Weights of a small image classifier.
Model: 1.7M parameters, norm rmsnorm, activation gelu, depths [2, 3, 3].
Data: trained on retinal OCT scans (Kermany 2017), 49215 training examples, 149.8 epochs.
Rows from block 3 of a small image classifier, named by matrix and row number. Rows with one number belong to one neuron. Each number is 128 + 24 x the weight over its row's rms, rounded and kept within 0 to 255. All counts start at 0.
After each neuron's rows are labels from the 100 images, of 14848, where the neuron reaches its highest value: "top examples" is what is common among them; "patch colour" is the nearest of a few named colours to the mean colour under the peak. Only what is clearly more common there than usual is listed. The data: retinal OCT scans (Kermany 2017).
# fc1: MLP up (model.blocks.3.mlp.fc1.weight, 384x128), inputs 0-127
# fc2: MLP down (model.blocks.3.mlp.fc2.weight, 128x384, transposed), outputs 0-127

fc1.186 [108 126 122 114 157 141 130 152 113 108 135 110 135 134 132 153 107 138 124 129 157 166  92  70 109 157  91 103 125 132 178 167 125  84 110 188 153 122 131 132 133 113 154 139 126  72 148 159 112 121 108 133 147 142 109 136 142 122  99 135 119 146  98 150 121 151 133 143  75 123 124 109 102 158  83 129 106 128 119 166 157 126 149 125 117 108  87 132 149 124 133 130 107 111 176 133 110 100 133 113 181 108 138 158  74 115 136 125  82 155 148 127 140  95 100 146 140 119  99 100 112 147 124 117  71 126 118 168]
fc2.186 [ 86 142 140  90 138 105 127 117  97 124 172 146 161 101 137 105  98  99 130 137 143 155 140 141 122 118 147  92 121 106 115 117 114 177  89 130 122 111 118  88 134 109 148 143 146 154 139 155 134 140 113 125 108 126 117 141 136 115 107  96 148 149 117  76 147  94 114 159 138  89 175 149 138  88 125 102 146 130 148 123 121 119  86 156 145  95 148  85 147 148 141 198 150 131 112 116 112 127 111 142  95  96 121 108 139 109 108 113 163  89 126 136 145 129 144 153 127 135  67 173 120 165 129 101 158 174 139 137]
top examples: finding: diabetic macular edema
patch colour: grey

fc1.137 [142 151 145 103 165 163 143 150 132 121 165 110 131 143 112 115  89 171 178 130  83 116 116 146 130 147  97 127 117 124 121 150 101 118 150 134 117 114 157 103 149 106 131 161 109 138 110 149 139 119 107 139  76 109 147  92 129 141 147 118 154 121  99 140 133  98 113 123 106 161 135 131 125 149 136 123 132  81 109 173 132 117 126 170 127 146 119  96 150 117 165 119 137 136 153 123 162 112 141  87 122 140 101 139 135 157 158 202 143 156 142 150 120 102 184 126 111  91 117 174 139 174 181 114 112  99 133 127]
fc2.137 [120 136 107 120 149 128 114 123 136 121 165 114 113 129 172  95 111 126 105 153 107 110 146  79 116 145  98 115 116 126 147 149 112 137 140 135 120 113 153 163  79 129 140  90 115 166 157 116 138 120 135 153 177 139  99 125  97 144 134  98 136 146 116 119 134 146 129 130 127 120 227 146 155 159 110 165  94  97  91 114 140 103  90 121 128 119 137 137  90 173 124 127 179 125 123 159 139 126 113 156 181 117 141 103 109 137 142 107 138 107 130 152 126 119 109 119 159 121  65  90  91 137 111 147 116 144 110 128]
top examples: finding: normal
patch colour: grey

fc1.248 [146 127 157 151 127 100 186 156 167 113 127 131 142 105  93 138 127 152 118 113 106  96 137  92 137 126 157 111 113 114 118 134 118 154 154  80 164 111 177  93 153 153 143 129 144 139  92 166 119 114 154 160 139  82  91 126 119 101 164 175 130 140 138 108 121 177 144 147 137 193 117 157 111 131 137 134 134 127 163 146 109 132 162 145 105 119 127 149 149 161 111 113 126 128 137 154 130  98 143 138 133 144 153 128  89 172 154 141 101  97 171 112 161  75 154 135 169 131 138 113 113 125 112 135 133 135 132 136]
fc2.248 [114 136 149 185 137 104 121 136 141 135 118 132  89 148 154 113 125 128 147 108 137 145 123  99 140 134 121 133 157 118 126 126 143 124 163 163 133 143 192 167 104 124 145 150  79 109  78 113 117 120 119  97 107 122 148 100 118 156 218 138 127 113 141 110  99 127 121 113 140 136  45 134 120 147 188 124 124 162 120 137 123 109 133 107 117 130 126 156  61  92 108 102 130 126 170  94 123 129 144 118 149 139 133 136 130 110 127 146 129 140 131 135 145 116 137 148 104 120 194 125 120 124 108 115 124 153 140 107]
top examples: finding: choroidal neovascularization
patch colour: grey

fc1.14 [119 167 153 138 136 132 138 131 185 117 123 108 121 140 101 134 124 118 175 108 101 113 119 125 136  93 201 124 119 112  98 115 204 124 118 184 142 127 172 122 118 101 123 127 128 156 131 153 182 108 145  94 136 126 127 125  99 106 145 160 138 161 135 160 128 137 139 159 136  98 122 120 107 149 116  91 128  88 148 174 128 131 132 131 118 126 130 128 111 101 150  87 104 106 111 119 131 104  89  99 139 112 123 126  86 115 142 146  74 139 134 124 133 168 107 152 132 169  81 123 145 144 134 139 133 116 133 165]
fc2.14 [120 162 134 135 148 101 109 127 118 120 120  95 162 106 155 136 130 112 114 172 123 117 121 151 125 104 126 121 133 118 140 128 115  72 133 165 146 135 174 153 126 130 121 147  87  84 149 123  97 131 140 133 113 126 163 122 116 137 152 121 137 143 123 105 121 163 119  93 141 152 245 163 118 121 148 121  96 141 124 132 121 107  84 123  93 125 118 139  79  89 134 105 137 121 163 111 106 154 127 167 157 101 146 110 158 105 112 136 146 148 106 143 131 132 141 130 142 105  53 155 118 133 139 112 126 135 110 141]
top examples: finding: drusen
patch colour: grey

fc1.256 [183 131 159 146 101 179 167 148 160 121 149 130 145  88  71 121 140 124 108 120  96  84 153 152 144  81 105 105 164 115 160 146 136 121 115 112 170  74 134  93 120 133 143 171 128 161 138 161 138 151 141 132 109 135 128 161 139 146 115 157  97 132 119 148 102 154 102 154 110 173 153 144 112 110 123 112 109 149 140  82 152 111 162 135 136 138 116  81 114 140  81 123 115 131 141 138 106  89 163 134 132 124 124 136 116 181 133 139 120 125 119 141 152  81 141 133 119 138 139 143 125 127 124 156 138  91 137 126]
fc2.256 [133 149 130 165 107 110 126 104 131 142 129 158 136 124 103 116 134 139 143 129 116 110 174 124 131 137 114 137 143  94 109 163 112 108 152 148 103 166 145 154 131 127 125 174 118 119  81  77 134 122 115 118  86 133 120 103 107  95 191 124 116 109 139  85 126 145 144 105 119  86  54 150 142 157 189 154 120 139 156 150  90 102 134 107 120 116 130 165  61 110 150 104 160 151 139 133 140 153 119 191 132 151 142 141 134  99 121 106 124 122 141 138 148 128 141 130  98 137 155 112 118 112 138 159 138 123 142 113]
top examples: finding: choroidal neovascularization
patch colour: grey

fc1.2 [111 143 100 143  76 112 136  91 146 100 132 130 126 151 134 120 130 161 180 143 111 142  90 125 148 116  91 139 135  47  86 105 141 128 125 143 165 122 110 189  50  90 114 104 173 144 133 104 123 132 134  98 124 140 128 131 156 184 111 134 138 116 106 124 120 150 145 164 147 142 132 134 135 137 119 123 107 121 134 114 109 105 109 108 121 121 128 120 135 122 114  92 152 141 152 130 125 134 161 165 109 162 113 110 173 162 136 142 135 117 117 122 145 120 125 154  91  95  97 159 117 175 140 126 136 110 101 123]
fc2.2 [108 118 156 108 108  93 127 137  90 130  91 113 117 136 101 184 128 121 133 122 159 139 106 173 162 114 166 120 127 146 113  81 132 143 131 114 130  95 124 138 140 123 135 108 129 129 145 164 113 114 140  76 161 172 146 158 142 172 111 152 129 101 162 136 119 113 116 124 136 104 217 117 111 154 108 118 117 151 140 173 113 133  96 148 143 124 133 118 129 115 103 138  98 132 139 133  97 142 123 105  95 141 120 158 115  93 117 169 103  93  82 120 139 127 156 124 147 151  78 172 145 143 142 161 117 133 124 155]
top examples: finding: choroidal neovascularization
patch colour: grey

fc1.340 [119 141 155  66 110 119 172 126 172  87 126 121 129 181 128 104 115 100 152 107 130 102 131 129 140 101 172 124 147  91 126 105 160 142 119 115 133 113 191 122 108 131 101 126 141 146  63 125 141  93 141 142  95 148 139 108 130 123 107 102 159 137 123 108 133 142 138 134 112 116 129 113 129  97 111  86 128 116 131 159 103 164  92 146 140 131 146 144 119 101 123 121 126  94  75  90 140 101 111 157 119 124 120 105 108 115 159 186 138 138  63 111 150 166 132 128 154 108 105 116 146 146 127 108 121 116 150 108]
fc2.340 [133 103 147 108  94 133  86 118 109 169 119 127 130 113 119 113 130 127 100 105 135 123 106 155 147 154 139 129 100 103 144 127 124 113  96 158 145 129 147  97 154 119 144 149 117  76 129 133 115 129 130 116  99 116 166 131 179 128 163 111  94 125 110 134 130 161 136  70 149 165 147 140 128 126 181 104 136 142 125 134 104 113  97  96 108 155 108 123  66  85 138 130 130 148 139  85 160 173 118 101  83 150 155 126 174  97 116 154 116 138 110  92 156 162 164 146 133 109 108 164 140 140 100  97 127 115 148 152]
top examples: finding: drusen
patch colour: grey

fc1.145 [164 152 159 136  87 156 155 137 126  87 130 149 147  99 123 147 157 140 124 124  91  88 120 166 136  96 119  96 135 127 120 151 167 147 105 138 134  83 141 141  85 149 149 149 133 126 132 180 133 162 162 101  96 176 119 146 137 147 141 158 120 152 120 155  43 160 126 133 113 164 142 130 136 120 123 119 101 146 171 124 141 109 102 105 129 146 133 156 104 136 114 139 105  94 127 103 138 105 142 134 123 142 133 163 141 139 111 140 128  93  87  96 176  61 137 131 148 133 136 136 128 138 141 154 133 130 138 146]
fc2.145 [154 139 104 124 118 191 121 116 133 152 121 172 149 144 113 141 140 153 105 131  96 126 189 104 127 139 138  94 130  93 127 120 120 104 143 134 145 121 155 132 156 134 118 153 110 100  57 107 133 112 122 109  88 166 149 103 137 104 148 113 110 126 150 139 121 156 121 109 123 140 201 129 132 169 169 156 121  92 156 129  99 128 106 114 115 150 102 138  82 110 145 127 140 125 137 121 150 146 164  99 135 143 144 119 158  85 163 140 113 169 161 119 133 135 139 135 103 160 105  92 117 141  89 123 147 131 174 123]
top examples: finding: choroidal neovascularization
patch colour: grey

fc1.316 [129 130 142 141  80 171 125 153 122 108 156 101 137 173 129 109 112 111 169 120  88  86  64 123 130 144  99 110 124 152 135 111 172 174  98 145 127 137 122 109 107 119 110 140 126 136 184 139 148  89 107  87 108 133 113 147 129 124 134 133  85 146  97 142 135 146 127 124 130 163 103 147  99 117 129  71 131 151 149 112 110 110 133 159 102 106  88 109 126  98 182 157 157 110 116 112  85 134 135 170 117 138 120 126 113 159 142 141 111 133 104 120 152 142 149 172 101 120 106 115 152 139 154 163 137 106 107 133]
fc2.316 [133 169  89 148 151 134 130 130 128 129 118  91 119 137 134 161 107 100 115 129 147 133 178 149 105 148  87 154 130 121 103 137 104 113 130 111 113 133 131 163 110 121 101  80 138 141 156 138 121 157 126 163 182 100  85 127 106 147 103 122 160 159 105 119 157 119 158 161 133  80 138 140 114  84 142 140 147 128 138 134 101 137 124 119 138  70 146 126  69 153 186 129 145 125 126 116  91 121 111 150 155 107 127 115 105 143 133  95 144 128 142 136 103 119 124  98 102 132  91 123 159  97 155 137 193 137 113  94]
top examples: finding: normal
patch colour: grey

fc1.87 [130 153 159 167 109 157 108  99 129 134 167 101 100  97 109 124 111 159 141 144  96 111 111 122 133 133 118  99 143 104 153 174 125 140 117 158 184 124 111 113 125 139 134 174 129 137 163 158 141  75 174 130 117 139 135 107  98 167  86 141  98 181 139 145  91 108 115 134 164 140 126 133  78 119 110 137 130 106 143 176  79 112 158 157 102 129 107 115 152 158 103 115 115 103 129 148 128 146 121 111 143 139  81 132 129 163 179 145 115 106 128 135 107 121 142 149 148 144 100 119 100 139 125 101 133 126 108 159]
fc2.87 [115 149 108 129 115 109 110 141 131 153 132 117 132 120 140 142 117 130 100 122 125 135 124 170 129 137 114 131 136 145 168 158 168 114 130 158 142 110 135 159 118 142 133 116  92 102 165 141 118 112 156 169 113 112 150 158 121  88 134 124 137 159  99 106 153 151 118 117 137 124 233 177 156 106  96 127 117 154 131 123 132 119  94 138 122 117 141 134 125  64 156 144 109 134 128 113 119 111 113 157 154 116 140  93 143 135 110 110 126 129 137 130 126 141 139 125 136 117  15 145  99 137 116  78 133 117 115 120]
top examples: finding: drusen
patch colour: grey

fc1.310 [111 120  98 109  99 103 114 143 109 143 139 126 165 146 126 165 119 148 164 138 146 112 103 135 153 112 111  92 141 150 111 123 189 103 104 144 122 112 153 167 123 119 162 128 154 145 170 146 110 130  97  91 127 124 117  90 111 147 159 125 120 113 130 145 141  78 150 134 117 123 139  90 125 158  86 107 134 103 183 108 139 161 141 130 130 172 120 158 103  74 135 123 155 119 106 110 125 124 137 135 120 142 144 175 169 138 182 154 140 103  97 114 146 150 110 188 103  97 124 154 107 116 164 135 120 142 148 110]
fc2.310 [146 122 134 114 103 154 136 116 129 131 132 127 107 113 123 145 131 106 126 128 133 155 122 114  90 129 104 104 123 119 109 104 133 165 131  77 129  90  96 131 157  99 129 122 141 134 180 114 139 105 142 145 155 146  99 131 127 112  56 120 127 124 130 133 103 125 129 137 117  91 203 130 114 104 132 105 156 129 128 144 100 168 121 159 132 130 136  82 133 195 142 158 161 135 108 147 167 111 113 164  97 130 131 129 126 119 147  60 103 159 103 117 121  95 128  93 122 146  60 131 156 152 116 143 162 149 131 140]
top examples: finding: diabetic macular edema
patch colour: grey

fc1.77 [145  98 111 191 161 113  85 126 136 125 106 112 148  81 161 139 132 153 139 156 121 115 148 108 158 154 140 124 124 116 154 100 174 136 119 161  94 143 122 143 129 140 142 141 163  90 146 131 151 142 155  92  95 167 111 141 106 131 128 110  86 154 117 140 126 167 167 122 131 120 123 144 140 124 152 101 122  71 155 117 131 107  94 146 113 135 132 132 171 132 145 118 154  89 140  83 119 134 111 105 152 142  75 118 146 110 175 124 105 124 114 117 144 141  86 109 135 130 106 118 116 116  99 136 110 179  77 106]
fc2.77 [117 132 122 210  77 180 100 149 142 147 120 133 105 133 110 125 116 152 144 153 115 164 141  93 133 142 126 113 114 124 139 151 208 107 123 138 120  94 137 136  96 134 151 147 118 154 102  80 103 132 115 118 152 154 115 100  96 105 156 122 117 127 171 167 115 129 115 147 130 117 144 105 147 159 139 136 155 130 114 121 156  77 170 106 113 150  92 145  81 122 143  95 178 119 129 132 105 125 132 115 161 146 154 122  98 135 128 113 127 128 151 122 165 136 103 103 117 134 141  87 115 146 140 108 100 149 124 126]
top examples: finding: choroidal neovascularization
patch colour: grey

fc1.102 [166  89 114 123 123 139 114  83 167 104 111 119 151 132  91 158 126 136 142 113 125 115 153 112 150 109 120 117 126 135 143 115 122 140  86 147 153 106 111 131  31 128 170 186 129 141 121 127 158 141 144 108 132 103 113 170 117 172 110 121 150 151 133 119 128 126  86 130 125 134 133 131 116  85 126 130 109 143 149 145 116 106  95  93 108 120 118 134 122 112 147 102 132 152 125 130 172  81 104 142 144 132 123 143 133 160 125 151  99 118 130  95 133 140  84 131  92 142 118 126 105 154 126 187 114 133  59 146]
fc2.102 [135 120 163 161 166 144 119 101 105 107 117 122 129 131 146 120 118 120 131  96 127 146 136 147 139 105 139 157 118 159 130  95 110 145 135 102 155 164 124 124 187 110  68 121 136 101  92 146  92 127  84 151 115 102 133 118 106 119 100 118 120 134 140 145 108 145 124 105 120 142 118 142 149 121 174 157 125  93 136 114  75 125 108 140 142 138 109 148 135 109 165 138 145 151 142 102 170 130 113 126 113 120 110 177 160 103 150 196 171 177 140 117 129 126 144 155 113 113  94 136 170 112  91 170 173 126 156 137]
top examples: finding: choroidal neovascularization
patch colour: grey

fc1.151 [114 119 122 149 168 129 137 126 149  88 148 133 128 138 131  91 108 123 171 171 153 144  58 168 141 153 180 107 108 163 158 141 138 110 112 147 164 102 141 165 168  92 134 142 122 103 143 152 125 112 109 121 121 125 119 149 115 118 137 102 129 156 157 141 134 116 125 120 156 117  95 127 119 101  88  90 119 147 124 125  83 166 118 145 158  92  83 112 163 149 140 113 114 100 141 110  98 130 114  73 142 141 114 142 163 102 108 130 112 116 108 153 111 132 145 152 150 134 120 146 144 150 128 132  89 181 146 170]
fc2.151 [106 127 130 152 103  96 127 128 106 109 120 137 154  96  95 127 123 117 114 117  99 148 118 153 143 104 149 124 139 131 129 113 113 122 138  76 115 114 115 103 173 118 155 122 105 168 134 101 115 115 124 126 149 143 144 119  84  71 124 145 123 138 125 111 126 153 130  93 117 144 239 123 131 111 122 117 113 130 139  94 103 103 139 158 126 171 144 122 117 190 124 140 120 132 136 162 127 121  86  92 102 101 123 111 130 129 103  86 154 152 138  81 132 151 114 108 131 134  84 141  98 150  95 161 139 113 100 156]
top examples: finding: choroidal neovascularization
patch colour: grey

fc1.81 [ 99 138 110 121 117 158 115  97  94 134 155 130 105 112 104  99 120 149 104  97 154 134 100 108 157 134 120  93 108 114 141 145 130 141 116 169 158 155 114 166 127 106 103 129 166  99 143 148 112  95 149 116 124 103  94 133  99 149 117 127 134 162  84 162  71 135 150 147  99 109 121 105 123 166 115 117 105 151 127 162 191 115 119 109  91 137 129 128 188 144 102 126 149 128 180 146 132 120 129 142  98 143 116 162 114 154 122 122 140 161 154 154 115  81 112 125  94  94 130 118 115 131 101  78 128 128  88 134]
fc2.81 [ 98 150 115 126 116  85 124 129 128 153 119 146 144 100 114  94 116  88 137 143 106 133 146 175 140 123 107 155 150 108 128 109  96 145 117 140 153 128 110 112 140 132 193 152 141  97  88 126 123 121 116 138  76 129 143 135 133 138 143 119 129 126 119  64 144 113 128 134 140 115 116 130 114  98 156  87 117 130 156 161 102  93  87 139 135 108 144  78 169 109 146 166 140 113 109 109 121 156 120 179 101 121 128  85 136 110 128 150 153 102 130 106 135 172 170 192 123 158  88 153 107 120 125 104 139 156 151 124]
top examples: finding: diabetic macular edema
patch colour: grey

fc1.70 [ 90 116 144 110 149 150 133 135 152  86 105 102 133 178 143 138 106 169 167 120 106  87 105  96 124 145  81  99 134 103 145 150 131 160 153 150 115 134 174 133 107 129 119 137 141 115 148 146 154 135 132 131  95  70 162 121 146 120 104 107 153 109  97 103 118 140 110 119 115 132 129 153 126 149 123 130 127 109 118 150 169 138 137 168 132 151 123 115 132 112 145 116 120 156 114 130 134  90 146 112  96 144 117  50  79 120 136 125  97 155 165 148 155 164 143 191  98 124 106 144 133 134 169 117 108 103 112 132]
fc2.70 [117 154 101 120 123 141 128 154 107 147 149 104 137 132 180 105 126  94 122 172 135 116 138 106 112 140 132 111 106 143 118 143 109 105 119 134 124 164 151 166 121 161 147  81 118 137 131 118 131 119 113 114 129  87 119 104 118  95 109 129 141 131 137 121 107 122 129 159 129 142 255 140 137 118  80 157 124 143 112 127 118 129 133 139 136 125  75 124 127 126  96 148 107 121 150 140 130 140 131 157 155 100 134  83 142 150 118 159 144 145 106 161 127 140 120 119 109 117  50 110 136 156 141  94 117 119 137 141]
top examples: finding: drusen
patch colour: grey

fc1.146 [154 109 144 155 151 139  94 136 135 134 112  92 115  95 104 127 142 114 112 102 117 106 101 105 123  84 131 121 133 144 138 125 115  86 121 140 127 108 120 123 104 103  75 158 143 119 110 133 162 128 157 122  91 180  85 164 142 122 111 107 103 118 105 164  58 159 108 160 100 171 139 108 142 140 152 119 110 108 117 133 106 111  79 133 138 143 110 139 120  94 133 119 106  88 136  79 139 151 147 120 102 144 126 146  89 142 165 116 120  98 159 100 140 149 111 124 102 114  87 111  95  95  84 114 115 164 130 129]
fc2.146 [130 127 147 129  79 148 145 132 152 129 128 116  76 133 118 103 130 157 121  99 165 141 103 106 122 108  93 139 145 128 171 176 141 127 110 102 104 114 121 134 154 141 107 118 145 160 140 120  72 146 130 121 150  70 134 118 153 101  96 139 152 135 154 144 147 129 134 185 115 182 173 119 155 159 130 131 140  92  91 109 163 124 126 161 152 139 103 166 112 146 107 119 148  88 126 167 112  93 116 151 129 128 110 143 133 145 142 132 152 128 141 150 120 114  79 124 121  83 135  63 124 111 140 116 124 152 157 130]
top examples: finding: choroidal neovascularization
patch colour: grey

fc1.234 [141 100 152 110 192 141 105 145 129  82 101 126 114 142 165 154 156 143 142 126 110 122 125  80 144 108  72 110 115 119 160 133 131 141 145 157 123  49 118 151 108 107 103 135 177 115 153 132 140  78 146 167 130 110 144  76 157 123 105 130 111 125 106 126 120 118  81 125 102 137 109 155 131 168 127 126 133 110 138 109 151 139 152 134 162 146 131 115  98  78 125 140 109 152 112 114 123 119 127  87 141 139 124 106 113  98 121 109 125 133 117 135 154 159 102 179 136  90 100 166 105 130 126 122 122 131 121 159]
fc2.234 [132 151  99 128 128 106 145 131 117 101 148 102 136  98 192 118 140 108 119 191 119 125 111 151 102 109 135 136 135 121  99 154  90 108 123 107 108 145 137 147 111 130 140  97  83 126 147 147 118 128 158 142 127 115 114 135  68 117 145 132 168 139 124  63 107 106 108 137 132 113 191 150 111 118  67 127 109 170  86 121 135 140 126 160 121  97 116 116 118 113 107 101 109  90 163 133 131 121 133 149 167  85 111  82 112 141 122 124 143 128 106 185 108 136 148 133 114 120 133 110 132 166 160 125 127 156 122 118]
top examples: finding: choroidal neovascularization
patch colour: grey

fc1.96 [127 108 147 150 136 136 130 131 133 178 142 152 155 101 111 163 105 101 152 136 113 114  96  95 159 176 140 102 151 126 137 114 114  92 123 143  85 143 118 120 134 103  89 127 118 101 127 121 147  91  99 133  79 135 117  81 125 129 154 105  86 126 144 137 140 114 149 157 116 142 139 141 133 143 144  79 151 124 164 113 116 134 123 124 142 166 102  74 118 110 160 132 132 127 134 119 119 128 135  96 179 197 136 116 152 142 127 156 162 126 127 178 104 175 145 172 117 148 145 156 104 121 162 131  97 103 142 105]
fc2.96 [119 127 139 123 169 170 108 100 117 145 103 141  85 129 148 201 130 150 117 120 123 170 146 131 149 144 120 100  78 178 109  83 165 160 155 156 134 133 157 145 116 103 131 133 107 102 113 142 156 100 115 122 144 169 134 113 151 134 117  91 108 136 126 176 110 143 122 111 136  90 225 108 122 110 121 125  93 129 123 112 111 148 118 147  94 148 142 151  88 134 145  99 146 130 118 112 131 144 146  94 133 111 152 118 131 114 146 124 100 140 158 102 135 126 126 126 128 154  95 131 126 149  80 133 122 123 108 114]
top examples: finding: drusen
patch colour: grey